Weights of a small self-supervised audio encoder (BEST-RQ): trained on single notes of musical instruments (NSynth).
Rows from block 2, named by matrix and row number. Rows with one number belong to one attention dimension. Each number is 200 + 20 x the weight over its row's rms, rounded and kept within 0 to 999. All counts start at 0. After the name is the row's rms in percent of the matrix's.
# q: attention query (model.blocks.2.attn.q.weight, 256x256), inputs 128-255
# k: attention key (model.blocks.2.attn.k.weight, 256x256), inputs 128-255
q.220,098,216,199,190,194,224,203,223,219,188,182,210,189,192,213,185,240,213,186,194,226,200,190,209,211,191,201,232,186,179,218,184,210,188,198,208,195,209,223,242,213,187,206,204,187,200,223,222,210,192,193,224,159,205,208,207,201,218,200,208,192,203,208,206,179,209,210,243,183,218,205,214,200,145,209,209,233,183,194,203,211,206,150,193,207,192,183,192,172,202,211,152,221,204,236,208,242,173,234,187,191,181,199,215,225,215,245,206,219,188,203,224,240,186,194,222,251,198,210,205,235,200,221,199,202,230,170,206,197
k.220,094,172,192,166,201,213,177,212,174,242,199,207,147,183,204,189,179,186,223,180,206,187,185,179,175,228,207,201,186,232,187,174,217,168,219,217,185,206,198,217,175,215,196,203,195,187,233,194,179,206,197,195,219,183,188,200,206,226,211,190,173,190,203,162,199,215,171,199,183,219,227,177,193,187,206,228,217,223,238,208,183,191,198,197,186,199,187,202,211,211,212,199,204,206,223,204,225,199,206,197,166,185,138,201,179,162,198,209,200,160,198,202,208,226,209,213,232,178,209,185,205,225,215,203,174,198,183,168,171
q.221,111,174,206,203,205,194,216,173,224,179,226,193,189,199,212,176,186,219,200,190,216,214,216,238,187,195,197,220,225,186,217,153,203,201,165,227,201,196,192,204,178,221,199,168,194,226,231,182,185,199,181,238,201,221,248,197,205,170,198,226,181,194,215,222,216,171,204,168,170,200,222,201,194,207,218,202,231,189,182,220,201,175,183,210,219,215,215,202,195,189,191,177,238,183,204,186,177,236,182,233,214,188,188,163,212,169,191,175,208,185,216,233,184,193,241,205,206,180,178,206,180,206,234,160,208,224,223,196,217
k.221,112,217,196,169,205,175,175,155,169,241,215,193,213,208,176,200,176,183,227,193,195,216,185,191,179,199,193,183,230,240,207,197,207,189,200,176,218,194,189,199,213,211,231,226,183,205,212,206,219,200,196,216,209,178,172,211,204,196,212,222,212,167,168,211,167,187,161,182,230,203,217,217,167,189,201,205,187,194,191,206,173,220,209,209,186,204,206,215,214,214,216,203,188,197,207,204,213,224,168,208,190,197,194,232,237,180,215,209,206,215,188,190,213,215,195,200,204,171,194,166,211,201,205,157,213,202,185,226,200
q.222,104,190,194,194,173,182,201,185,241,225,190,178,223,216,218,232,184,195,185,219,187,163,184,211,198,189,164,206,161,226,203,219,194,171,184,217,214,187,218,193,211,196,228,210,179,223,203,176,191,173,197,157,188,178,246,160,176,208,238,169,228,209,184,188,196,220,223,228,190,205,197,235,209,186,212,207,220,206,225,203,233,214,140,239,198,192,198,223,218,189,222,186,233,210,216,224,179,191,176,181,196,228,216,228,221,174,166,225,230,197,204,177,207,216,220,204,214,214,226,211,200,223,206,190,198,200,189,203,217
k.222,108,185,231,212,224,169,202,209,230,200,176,189,187,205,188,193,201,176,205,219,182,195,203,224,233,199,167,216,185,184,204,196,200,237,197,227,170,230,159,203,187,235,213,191,153,171,218,214,219,153,188,201,198,195,207,169,186,189,196,199,214,192,197,181,208,199,197,213,186,196,218,193,214,183,248,233,203,197,164,212,235,232,249,182,181,186,190,216,207,203,194,178,215,209,213,220,191,175,175,187,171,225,202,203,195,184,199,183,186,204,220,185,209,228,213,200,201,195,182,200,241,238,175,187,170,216,188,205,214
q.223,099,209,231,233,160,147,175,210,166,209,170,182,214,199,221,213,211,189,210,211,165,222,206,221,208,214,223,227,215,181,210,219,185,177,171,177,199,177,227,183,208,247,184,219,189,200,237,195,205,186,225,242,195,202,164,188,219,171,193,199,199,211,190,208,198,238,206,195,201,203,194,181,151,201,190,155,187,218,180,188,163,218,183,226,212,221,188,223,182,170,195,249,180,162,193,189,184,212,191,188,190,204,243,228,216,188,214,198,180,213,173,157,215,201,197,220,178,226,208,189,193,198,176,204,184,162,182,176,219
k.223,100,209,195,202,194,237,189,199,191,186,216,162,218,186,210,188,219,205,203,177,191,213,223,206,220,189,199,219,196,192,176,196,191,186,205,189,217,212,191,243,209,206,177,194,242,185,193,171,216,210,197,184,178,182,198,192,218,188,190,198,199,211,213,180,193,211,181,196,207,183,211,198,206,195,211,228,210,181,197,240,210,195,250,177,198,179,210,207,190,181,192,216,204,234,203,205,137,168,151,228,181,208,259,203,204,210,160,181,189,228,173,197,168,204,203,232,180,207,160,212,200,214,203,220,234,191,181,213,208
q.224,097,169,189,207,210,180,212,207,227,224,174,192,201,185,175,201,222,200,210,213,210,190,195,209,230,181,217,223,221,186,184,230,218,184,220,212,195,198,167,205,211,184,199,167,188,173,172,221,193,223,224,183,209,183,213,205,200,219,212,161,142,193,207,192,170,184,224,214,202,188,216,194,220,179,194,201,199,185,210,214,203,223,184,187,176,215,184,220,171,202,159,240,212,235,133,206,191,214,211,204,209,225,207,187,193,182,190,179,170,231,185,180,193,199,200,203,162,217,184,241,208,195,196,220,204,177,213,218,183
k.224,100,188,188,184,166,213,194,213,193,147,190,193,205,208,192,178,174,178,227,183,184,182,213,246,171,188,211,199,194,152,205,228,222,195,183,201,200,184,213,198,181,158,191,208,228,178,189,183,205,217,220,198,172,206,196,214,203,185,187,219,226,184,207,177,232,198,192,188,218,235,176,171,210,229,209,220,189,196,222,167,191,188,200,216,182,194,208,206,239,219,191,225,194,162,163,188,187,212,227,216,200,220,186,152,234,223,194,198,187,204,186,183,221,188,171,163,191,211,211,212,177,186,223,224,194,202,190,187,201
q.225,093,196,202,210,241,166,179,209,195,235,229,236,163,225,200,189,205,160,185,197,187,255,168,192,170,196,186,220,228,220,184,203,221,201,237,188,214,186,194,172,200,228,186,157,231,227,181,151,225,213,210,199,210,232,216,195,210,208,190,199,193,228,223,217,173,179,220,206,196,189,168,232,197,206,212,184,180,205,212,187,207,191,185,211,207,193,175,162,233,179,198,218,179,202,209,202,226,175,216,232,201,186,191,216,200,196,202,198,201,205,242,190,193,190,213,207,188,201,194,196,228,212,197,182,194,217,181,207,214
k.225,090,211,220,223,170,189,218,222,195,208,211,181,183,189,196,196,205,220,208,167,214,195,216,177,138,191,238,171,187,238,191,187,200,200,198,212,179,232,195,186,183,209,169,216,179,204,220,198,193,223,200,203,209,181,198,186,202,205,204,200,203,216,212,191,193,171,197,168,199,217,209,191,218,225,215,216,202,198,216,176,195,204,256,205,200,211,194,219,173,227,199,184,204,207,203,174,190,223,208,196,238,252,197,184,175,250,246,197,220,182,187,229,178,209,202,197,213,187,215,223,208,207,176,201,182,217,197,197,217
q.226,093,187,198,179,198,172,189,191,192,182,189,235,178,220,215,225,222,204,214,211,202,148,166,209,186,214,216,199,196,210,229,180,180,184,174,201,182,189,196,194,194,231,190,183,187,189,178,200,198,151,200,203,224,179,194,221,173,169,201,247,170,231,212,212,219,211,199,143,161,226,200,195,195,184,218,215,241,203,156,202,161,203,203,191,197,251,183,235,191,211,171,206,197,206,184,166,138,208,200,194,210,177,210,198,193,165,226,192,215,182,209,220,178,182,208,188,171,213,191,204,226,178,216,212,175,203,221,222,224
k.226,096,208,202,233,226,206,207,207,184,217,227,188,215,167,208,215,198,173,192,210,196,197,251,175,226,202,216,225,216,225,210,202,199,178,185,169,184,204,172,177,182,180,214,215,178,206,186,228,191,212,187,206,152,184,196,179,205,188,203,211,229,196,169,181,182,204,213,171,215,203,203,187,213,197,218,203,164,190,158,219,200,218,200,225,225,213,227,171,207,209,212,226,168,181,213,200,203,205,162,223,188,197,221,233,221,210,214,175,193,223,210,184,190,220,177,185,200,191,208,177,198,177,227,196,209,172,155,225,203
q.227,102,194,213,183,207,207,206,218,225,201,213,190,189,212,198,196,202,191,194,227,181,211,182,196,225,229,200,174,210,223,233,189,216,180,191,218,233,205,207,227,222,197,181,228,192,225,227,228,211,201,186,231,178,221,169,187,168,216,232,201,178,216,174,178,185,205,206,201,189,225,257,214,211,200,192,254,217,181,207,222,235,235,213,241,199,210,220,168,215,197,217,200,196,207,209,205,192,235,199,170,218,224,199,191,239,206,158,201,188,174,198,191,195,224,202,207,224,197,210,187,205,241,230,169,197,206,159,178,206
k.227,104,206,211,165,181,223,186,174,225,178,199,216,201,214,193,147,203,215,195,179,207,185,201,253,197,192,204,216,209,203,233,185,206,240,193,185,215,204,207,195,211,204,165,155,168,225,204,235,233,165,204,252,196,186,238,184,172,190,209,189,182,175,192,205,218,209,184,177,187,215,169,203,200,202,222,243,230,206,206,201,262,187,222,220,212,220,191,171,187,183,225,176,218,170,180,220,162,200,215,180,174,192,217,177,236,198,202,193,191,223,221,222,183,186,227,200,198,206,191,146,215,205,223,179,228,216,180,222,193
q.228,109,200,196,203,241,198,202,226,226,219,231,177,191,224,214,202,191,198,168,178,193,216,211,221,198,196,186,184,205,237,203,199,242,246,233,183,156,219,236,237,216,195,191,226,209,224,216,197,227,230,201,219,198,209,241,223,223,212,199,205,167,199,222,171,203,191,178,198,191,178,211,248,221,159,231,218,203,213,168,227,197,228,219,201,202,227,208,172,226,187,211,214,226,245,185,189,173,206,223,211,234,205,211,143,194,194,182,201,211,190,182,194,213,219,220,219,225,195,217,217,175,205,216,188,192,215,205,217,208
k.228,106,182,206,203,166,206,175,191,176,206,176,213,168,248,207,197,208,174,189,205,185,201,208,192,169,234,153,217,226,234,208,202,207,177,194,197,184,183,238,201,179,232,210,216,175,213,214,209,192,203,161,231,213,230,203,208,201,175,178,182,189,196,187,212,224,197,196,201,208,250,205,193,190,164,224,211,206,207,218,225,203,226,149,225,201,207,185,192,221,187,202,202,203,191,228,207,170,203,190,204,210,196,186,204,206,208,211,209,214,210,228,175,217,231,211,214,191,206,220,194,219,238,174,155,178,188,201,199,186
q.229,099,175,231,175,195,217,210,215,200,170,159,198,194,183,184,187,191,199,196,240,202,226,200,207,186,223,167,174,174,223,224,198,219,212,211,160,182,192,230,172,181,235,224,201,216,208,206,201,248,229,203,205,244,209,191,207,184,203,198,208,193,182,176,223,205,208,204,173,173,236,174,195,235,192,195,201,237,194,207,196,191,235,190,214,206,172,220,173,197,195,168,208,193,186,206,179,184,194,222,169,203,200,197,193,224,218,177,218,204,200,200,181,195,225,208,169,224,207,248,196,192,204,217,230,204,223,214,190,179
k.229,101,224,215,169,225,235,251,212,176,192,249,190,176,176,192,202,212,167,191,213,180,193,209,197,203,200,183,200,201,192,145,205,205,219,222,171,185,207,188,188,182,221,218,228,200,218,220,206,235,218,200,257,195,212,235,182,164,192,201,166,172,199,192,176,226,175,185,194,191,189,196,211,214,193,215,216,215,166,184,224,222,212,205,245,229,185,227,167,193,166,200,213,184,187,219,200,211,227,192,208,174,203,209,197,192,217,220,195,186,198,230,163,210,224,208,205,173,175,227,183,218,201,199,191,228,173,213,215,189
q.230,098,220,224,170,193,185,236,216,162,199,188,199,227,163,187,219,174,179,187,171,207,192,230,190,193,169,228,175,172,167,207,217,195,199,190,195,180,209,157,182,201,179,216,221,183,199,214,201,183,224,219,171,202,186,190,204,222,195,200,182,201,211,211,197,195,194,200,189,218,225,189,132,174,240,193,202,215,214,183,201,214,160,223,188,205,171,217,247,172,196,229,208,201,189,179,216,205,218,185,201,219,224,213,213,195,229,200,211,234,212,174,190,176,212,166,181,183,211,183,187,185,202,222,184,183,204,174,226,218
k.230,097,181,176,200,177,200,201,192,223,195,201,192,185,185,192,197,219,182,192,232,198,162,204,204,201,173,210,231,172,159,187,195,215,142,201,222,207,197,187,216,204,231,169,198,236,192,192,191,207,177,185,155,191,215,217,219,199,227,173,219,200,210,204,207,206,204,195,221,215,168,224,198,207,186,202,175,214,216,220,177,202,167,190,240,156,173,185,209,217,189,196,225,196,200,176,199,189,151,202,220,194,184,210,220,222,229,214,157,181,167,196,204,212,201,209,206,179,177,184,216,212,184,252,193,206,183,197,202,196
q.231,083,174,218,183,183,187,206,215,208,206,243,216,174,199,203,182,184,181,212,185,172,228,193,234,184,233,202,182,179,205,215,203,204,199,189,195,169,227,199,176,229,234,215,215,198,182,177,221,216,187,211,212,232,233,163,190,192,223,212,196,204,190,193,215,183,180,187,232,200,237,174,195,170,212,189,176,192,167,184,197,190,198,192,219,223,216,205,171,226,146,198,210,186,248,193,189,205,229,181,239,223,220,201,184,197,201,227,146,208,221,210,226,206,191,191,211,166,182,176,160,231,208,213,179,187,178,162,216,211
k.231,082,183,210,194,184,200,204,228,192,238,203,157,204,210,199,233,237,236,188,187,212,183,206,189,171,217,203,176,192,224,170,217,222,231,228,153,239,200,195,203,222,211,210,190,211,207,168,200,194,232,220,223,229,202,197,187,186,211,210,202,184,217,208,214,199,227,194,187,164,216,186,208,187,179,221,191,191,199,190,166,205,220,192,186,225,247,204,138,198,200,187,231,226,185,189,208,203,214,201,199,237,244,197,199,203,194,204,216,213,202,199,188,201,192,182,208,215,216,178,208,187,209,227,193,212,206,185,179,208
q.232,102,174,185,193,241,208,229,163,181,198,199,211,188,173,195,178,218,213,212,173,206,224,209,201,239,194,192,197,204,192,214,213,189,207,221,193,214,198,235,223,247,224,200,193,236,255,229,206,216,216,206,211,184,195,214,183,197,221,198,191,193,199,199,218,184,205,188,226,177,191,223,192,231,180,214,213,192,198,232,184,222,231,206,219,192,173,213,226,205,204,231,190,195,247,155,190,209,217,217,233,182,219,195,174,186,227,157,198,216,196,222,158,189,244,215,211,180,188,210,211,200,202,185,198,219,177,191,194,192
k.232,100,202,241,193,200,175,199,211,193,200,223,184,172,234,219,186,217,217,173,205,203,232,205,225,187,212,174,212,188,206,212,202,208,197,179,178,207,193,203,153,215,222,197,196,232,221,225,191,220,212,158,217,210,230,199,192,172,218,189,172,234,170,198,184,203,193,202,233,198,200,207,238,164,179,179,213,224,223,203,215,214,204,167,184,202,230,209,215,209,167,184,190,212,192,238,198,221,193,246,197,182,213,166,198,197,215,143,176,214,197,225,169,207,188,192,232,193,205,228,203,226,195,208,205,190,194,202,195,211
q.233,089,211,199,185,180,197,166,193,179,217,225,219,205,205,181,193,204,194,194,208,215,187,163,199,196,207,198,197,209,231,220,202,187,221,205,162,219,156,211,215,250,200,191,228,213,227,206,206,199,251,185,215,197,186,194,195,228,220,228,197,189,204,212,170,224,194,198,214,224,159,193,183,183,154,224,231,171,211,211,216,194,223,180,198,179,197,186,197,186,178,205,204,197,218,212,198,224,156,200,221,180,241,220,214,175,194,194,242,233,183,248,168,215,193,199,217,159,181,189,208,211,190,184,192,158,198,183,210,168
k.233,086,193,218,216,178,222,198,195,190,181,218,159,213,209,191,214,213,232,218,202,168,185,228,208,209,224,207,207,166,206,228,176,182,174,207,211,213,251,203,200,205,219,178,156,176,222,208,211,188,188,152,207,230,209,207,176,182,194,237,160,199,224,181,224,210,194,197,203,209,209,207,213,211,168,223,231,228,226,205,205,202,247,208,201,186,255,233,158,208,189,211,198,221,228,204,176,221,191,185,216,209,209,218,204,184,233,208,208,200,179,241,222,203,194,178,232,184,177,194,205,176,195,213,191,190,211,217,210,213
q.234,093,177,200,214,181,171,205,180,184,214,190,220,191,145,220,191,212,192,180,198,198,217,207,244,248,160,204,198,223,163,213,180,207,192,204,199,217,216,171,188,198,225,201,190,213,208,234,200,211,184,191,204,191,176,195,195,197,214,170,245,207,194,197,213,203,203,199,187,185,187,188,148,158,217,214,189,201,196,170,202,209,198,216,225,206,202,182,204,191,205,204,185,209,208,187,199,188,156,235,211,182,165,232,228,201,202,187,162,190,234,182,199,193,218,209,168,170,180,204,214,216,179,205,255,206,205,174,223,221
k.234,100,227,225,214,219,222,243,187,151,183,236,193,228,182,189,228,197,228,177,203,198,199,172,202,206,168,193,192,206,175,197,200,181,202,222,192,197,177,180,186,199,160,203,221,232,248,217,179,242,176,217,188,156,156,165,203,175,193,188,220,233,192,199,195,197,189,189,174,222,200,220,187,200,181,198,192,203,191,181,219,200,167,183,181,206,212,219,248,236,180,215,211,205,185,204,193,187,185,189,209,186,198,205,236,180,217,189,172,187,187,179,209,190,210,166,207,202,210,151,217,179,214,171,209,215,182,192,199,186
q.235,093,193,197,201,233,164,216,185,221,228,208,224,179,202,217,169,183,213,182,202,165,180,203,199,186,214,221,194,178,228,193,202,208,202,193,180,173,182,183,185,206,187,215,167,202,195,202,193,215,222,234,230,224,201,190,215,219,226,209,196,175,175,212,207,172,200,184,177,198,213,169,200,219,177,194,198,225,181,168,196,196,217,187,201,197,212,216,195,243,212,181,210,182,210,173,165,179,208,199,202,207,236,191,185,206,197,211,186,149,223,202,228,191,202,198,205,233,203,175,173,194,212,207,212,236,194,193,189,251
k.235,090,194,215,213,171,182,209,174,214,222,218,185,200,215,200,222,227,208,209,199,188,207,194,193,204,241,221,178,212,185,194,192,206,211,208,176,205,167,179,221,237,241,230,210,178,211,215,210,189,194,193,222,219,224,209,221,218,194,218,182,193,196,194,189,197,173,227,155,187,220,220,216,225,210,219,218,200,169,179,205,201,181,172,184,187,218,199,191,212,191,173,200,192,219,230,182,184,222,215,199,252,207,213,183,231,227,230,212,208,184,196,225,222,233,221,171,196,199,214,225,180,193,223,226,179,212,182,219,185
q.236,101,173,221,205,213,216,234,181,226,237,248,190,243,167,201,227,181,176,194,196,189,195,154,202,166,167,201,192,227,182,225,182,203,199,208,188,194,192,168,201,200,186,220,206,214,230,193,224,221,203,184,188,221,215,176,203,201,225,220,203,181,217,199,186,210,202,188,211,214,197,212,208,220,140,201,249,231,198,183,215,194,194,175,191,197,197,208,174,212,217,199,203,186,234,194,214,199,218,224,204,188,230,203,169,185,192,221,182,208,178,217,159,191,173,228,190,223,195,188,222,178,220,207,194,207,214,218,214,184
k.236,105,183,195,207,202,193,146,217,206,214,191,189,157,246,197,198,208,207,216,212,223,206,188,219,199,232,178,208,188,168,223,183,232,195,203,176,216,232,205,183,213,223,221,194,182,209,211,199,176,227,205,207,199,199,213,188,167,207,188,237,217,209,205,201,231,205,202,186,217,251,202,217,190,173,192,185,217,237,174,193,226,201,229,224,173,193,225,195,211,195,222,178,211,135,214,199,184,186,200,197,214,219,180,180,208,212,231,234,223,189,234,227,201,221,210,194,202,171,207,197,208,165,220,183,226,207,207,196,190
q.237,088,199,191,206,231,207,178,197,204,183,195,180,187,218,184,219,205,170,155,227,213,215,189,212,227,198,182,189,219,181,236,196,201,229,199,180,171,188,188,174,171,199,194,183,168,224,214,218,207,203,189,230,199,180,217,202,227,199,197,201,172,183,208,210,193,203,217,207,219,181,208,195,227,207,213,238,253,161,200,217,217,216,186,188,202,215,216,219,188,216,211,207,236,200,190,219,236,187,216,150,199,217,187,200,192,186,216,226,211,203,192,140,197,217,210,158,195,206,196,181,190,196,209,236,196,201,216,192,173
k.237,089,217,226,203,213,197,224,214,211,143,273,179,182,193,196,230,172,198,202,225,153,192,220,220,220,203,180,166,208,193,217,190,208,161,224,218,179,184,182,185,214,210,205,210,208,220,189,193,181,190,194,202,187,212,187,197,187,202,206,213,225,174,206,177,210,180,165,229,207,208,241,203,199,238,209,195,225,205,191,186,184,185,207,217,179,216,170,202,192,168,199,167,190,193,181,177,220,206,180,188,179,185,193,205,206,236,194,210,219,193,205,185,193,223,208,197,210,186,181,170,180,198,206,206,200,250,205,242,193
q.238,110,208,223,239,205,200,188,169,184,212,179,159,196,233,176,185,226,170,216,153,214,232,213,195,192,178,198,187,178,183,201,210,178,207,203,174,201,193,255,187,180,179,199,195,193,218,175,167,174,213,193,220,217,229,193,192,224,216,200,198,201,199,196,215,184,190,173,191,198,186,184,191,193,224,228,142,162,222,204,176,213,184,194,197,204,177,205,215,158,188,175,240,209,186,178,178,232,197,162,199,181,226,173,201,220,229,186,201,215,211,222,175,184,187,225,219,185,189,235,214,202,188,191,180,180,207,217,198,219
k.238,112,207,173,171,230,194,204,213,175,248,200,197,200,198,208,202,206,205,193,208,213,191,209,210,191,177,198,196,193,235,183,207,183,208,195,186,199,216,213,193,169,211,195,169,241,179,221,184,202,249,198,182,203,217,190,234,210,180,219,208,220,173,191,185,196,191,191,190,217,169,213,212,195,207,205,196,202,222,236,213,187,203,211,183,206,192,232,225,194,177,184,227,196,198,217,165,191,255,210,234,209,201,171,218,184,170,183,214,194,201,178,195,212,206,185,218,199,204,207,209,226,213,170,205,201,185,212,187,218
q.239,101,204,203,201,168,211,165,181,224,192,230,192,198,229,224,200,216,174,192,178,189,221,190,197,194,195,188,203,148,179,201,177,222,224,219,208,220,175,186,208,196,185,201,254,221,189,206,181,157,210,190,192,189,171,214,227,221,211,192,203,221,213,177,197,192,212,230,199,225,216,189,194,200,218,196,188,188,192,203,213,181,203,180,217,194,184,200,132,209,187,158,191,193,215,204,191,188,213,216,194,235,225,230,186,217,215,214,189,201,180,202,167,182,194,176,209,207,222,197,240,162,173,182,170,209,184,159,207,215
k.239,106,200,215,179,197,182,217,196,216,221,192,202,170,169,180,227,212,212,226,187,178,174,211,188,237,218,207,174,242,190,167,216,213,188,224,187,218,197,192,239,184,204,206,168,165,221,225,220,211,202,179,203,198,187,202,231,220,206,185,163,206,189,182,169,215,174,199,156,221,177,152,218,199,192,194,224,202,187,218,219,216,211,195,176,221,200,182,169,173,211,179,209,211,230,211,205,191,158,187,215,204,194,218,187,203,193,213,180,199,202,190,200,218,192,182,166,178,222,176,200,210,210,188,221,194,199,190,222,208
q.240,091,211,200,192,201,253,201,222,174,234,191,215,197,164,177,172,197,176,194,196,208,194,204,214,189,225,205,199,206,207,204,210,185,196,219,174,193,201,190,197,214,228,187,185,192,186,182,208,244,209,222,201,195,171,175,216,204,207,213,190,186,210,219,207,233,211,188,194,198,223,212,203,242,198,200,239,194,195,228,207,203,226,213,216,224,208,208,201,233,221,208,208,179,210,214,203,185,195,195,210,180,208,174,158,167,206,206,187,217,194,250,186,174,217,204,180,211,174,176,202,200,227,183,173,219,204,198,205,179
k.240,101,187,207,210,211,203,173,226,210,196,204,205,198,187,205,186,170,217,208,200,193,192,183,187,197,216,220,222,192,205,204,209,218,227,210,194,225,200,264,185,207,191,192,207,160,184,189,199,196,227,199,206,228,205,205,169,192,234,198,173,227,201,202,218,186,182,207,200,201,223,159,222,175,212,192,193,195,204,172,166,205,207,167,193,200,226,186,161,176,190,184,196,194,208,210,162,200,222,223,219,184,218,189,183,233,233,235,221,197,163,210,166,225,191,208,197,174,156,234,197,215,162,241,194,218,231,215,181,197
q.241,107,231,162,188,194,220,155,214,198,236,198,210,224,185,162,226,210,188,197,186,235,167,196,201,189,204,211,194,166,201,209,239,192,207,230,166,210,219,193,202,203,180,173,191,192,179,206,196,160,200,177,187,210,179,202,211,208,222,241,200,224,212,212,166,238,180,186,176,184,178,216,189,219,196,223,184,200,233,205,196,181,182,178,201,201,175,194,185,206,208,238,198,227,200,194,193,173,186,191,235,204,177,213,213,185,204,208,203,199,179,209,184,187,204,179,202,212,212,176,206,163,216,186,191,194,198,193,200,230
k.241,106,165,189,236,166,189,213,208,186,218,198,226,228,191,204,171,186,180,211,211,185,164,205,186,186,169,223,224,174,167,206,186,190,205,183,202,198,211,184,191,194,226,190,171,188,170,193,208,206,127,158,174,206,201,195,227,184,184,196,201,221,223,173,240,197,214,169,192,202,176,188,186,177,208,193,215,219,231,162,202,185,215,183,222,202,222,188,219,203,224,183,218,230,201,180,189,181,200,186,246,199,201,175,216,236,180,190,178,184,220,188,232,225,183,206,175,226,191,202,183,218,202,207,195,182,234,178,204,177
q.242,104,247,234,193,202,195,167,229,193,248,192,192,199,225,208,241,211,207,196,179,195,175,205,178,206,235,224,210,233,229,221,182,200,164,212,192,167,216,217,243,206,194,173,266,164,203,214,215,196,208,174,237,200,201,176,200,202,213,213,239,205,192,175,201,209,209,189,211,222,228,189,202,178,184,210,186,186,214,208,202,165,217,197,215,217,204,188,193,185,167,206,202,208,179,246,175,198,203,202,225,218,220,201,214,190,212,208,219,197,205,201,207,200,184,181,250,217,224,218,189,196,221,203,192,182,211,172,199,219
k.242,112,189,180,169,159,215,168,197,199,215,202,202,190,200,215,179,229,189,190,159,197,183,244,199,183,194,185,228,175,253,206,189,199,175,200,222,207,231,217,232,176,201,178,188,192,214,188,202,185,178,194,201,191,194,198,183,212,216,209,215,194,233,206,195,199,230,159,203,214,219,198,197,189,150,228,210,218,184,215,205,199,227,217,208,215,249,216,146,183,209,192,234,205,223,197,207,166,181,175,225,192,194,188,216,197,178,178,207,202,211,198,209,204,197,201,219,220,199,213,196,196,211,180,155,172,185,188,222,200
q.243,096,200,183,190,222,230,242,203,225,161,192,199,198,196,182,158,184,242,186,195,211,231,204,191,226,188,194,208,197,169,165,217,197,185,202,222,220,183,192,189,172,193,181,179,219,200,198,179,198,200,220,218,163,193,183,226,222,188,182,214,214,194,212,215,214,211,207,173,213,201,220,188,192,221,222,175,219,217,188,194,183,209,222,195,194,208,196,193,198,211,230,201,164,160,236,191,215,187,207,198,214,169,183,213,186,215,210,204,192,200,235,216,213,200,162,175,245,191,195,192,161,185,183,161,206,227,171,174,198
k.243,095,240,173,198,236,168,175,182,218,242,198,196,185,192,205,186,188,210,185,186,218,182,174,167,175,198,228,167,199,207,204,184,212,193,222,202,242,203,194,223,190,195,204,228,210,216,201,179,176,193,195,149,198,190,217,231,228,191,176,193,218,194,185,205,188,176,186,216,221,194,191,225,190,227,155,207,192,186,209,184,217,163,157,169,192,179,188,225,187,197,193,170,189,218,205,219,200,207,231,220,174,205,203,193,179,218,215,182,234,189,188,215,223,190,219,166,192,190,213,216,232,205,211,199,202,219,188,209,207
q.244,099,197,199,165,172,223,192,212,190,227,199,175,188,192,176,217,189,208,217,224,205,199,226,195,220,199,236,213,179,181,200,210,209,175,181,208,233,215,221,224,233,170,206,225,187,194,225,207,171,238,188,180,232,186,202,203,209,193,205,152,241,236,205,232,201,161,220,251,220,210,185,226,224,202,210,190,198,202,215,210,207,170,185,201,193,179,188,175,219,191,228,213,193,198,211,206,222,222,192,209,208,244,205,224,185,196,208,191,218,236,203,234,191,199,188,223,201,204,218,208,228,197,227,189,202,191,201,204,204
k.244,096,164,187,157,181,204,198,187,177,191,210,205,235,173,203,203,229,172,213,175,189,242,228,223,193,187,201,216,158,192,207,191,212,211,204,219,229,213,240,213,193,189,184,163,167,176,221,160,216,192,216,201,222,225,220,203,180,217,209,195,189,203,230,210,230,198,200,250,224,189,144,215,194,179,205,216,200,221,199,207,214,214,208,210,199,186,180,192,206,195,210,219,231,223,188,184,178,184,189,211,203,234,200,178,153,213,188,222,173,211,152,225,182,223,189,186,223,205,186,216,190,172,211,159,159,213,194,213,192
q.245,101,181,201,216,193,233,194,186,219,186,210,216,219,168,201,193,210,193,195,199,202,209,206,193,233,186,221,177,194,178,197,209,194,192,185,202,228,165,194,205,202,208,178,208,176,210,201,189,205,193,146,187,196,192,185,167,229,235,216,191,196,219,183,187,225,201,210,210,217,223,229,177,204,209,163,198,196,217,215,188,196,205,192,219,199,199,208,217,179,224,214,198,229,201,188,218,202,195,197,224,164,188,211,218,220,197,223,219,181,198,198,173,204,193,190,203,177,180,214,209,207,203,174,227,183,141,202,215,197
k.245,101,221,194,210,178,188,200,200,186,172,183,195,210,213,194,199,212,234,214,203,206,205,196,205,202,214,188,193,209,193,197,199,218,201,213,191,228,202,203,195,209,194,188,177,244,187,189,195,205,196,202,168,216,204,179,221,199,229,201,216,173,162,195,185,203,224,179,203,217,176,242,211,220,254,194,217,221,160,205,210,209,186,213,202,207,218,180,236,194,194,224,185,259,214,234,190,194,172,193,216,182,189,199,200,207,186,177,196,166,164,183,232,211,189,174,230,218,200,161,196,158,192,206,239,187,226,208,193,222
q.246,093,215,192,213,201,197,193,189,239,204,189,196,236,209,213,216,215,204,206,163,223,220,205,194,180,205,223,196,165,192,194,195,205,200,188,212,220,186,219,207,211,162,186,206,236,184,210,194,194,212,184,218,172,182,213,205,201,201,214,200,217,192,234,204,206,175,210,165,220,165,212,199,219,151,201,163,215,204,175,201,183,188,179,200,196,216,195,162,217,202,200,192,185,188,185,190,200,211,200,184,211,175,174,178,241,202,205,191,197,206,179,196,250,198,196,190,204,169,182,226,172,189,179,173,167,165,181,212,227
k.246,090,194,181,221,181,232,200,154,181,217,201,223,217,185,214,182,221,168,205,213,195,209,197,182,182,185,199,209,248,181,180,249,184,217,196,181,192,195,198,194,204,219,228,180,221,195,209,174,212,206,207,183,224,220,215,218,189,200,204,202,197,192,175,209,196,208,214,186,216,205,202,202,179,181,200,229,169,200,175,226,190,196,203,187,193,179,186,209,195,179,169,228,210,205,215,204,198,224,154,210,207,193,204,196,207,191,188,209,185,219,188,207,214,199,175,182,225,234,189,193,197,232,213,229,213,221,198,197,185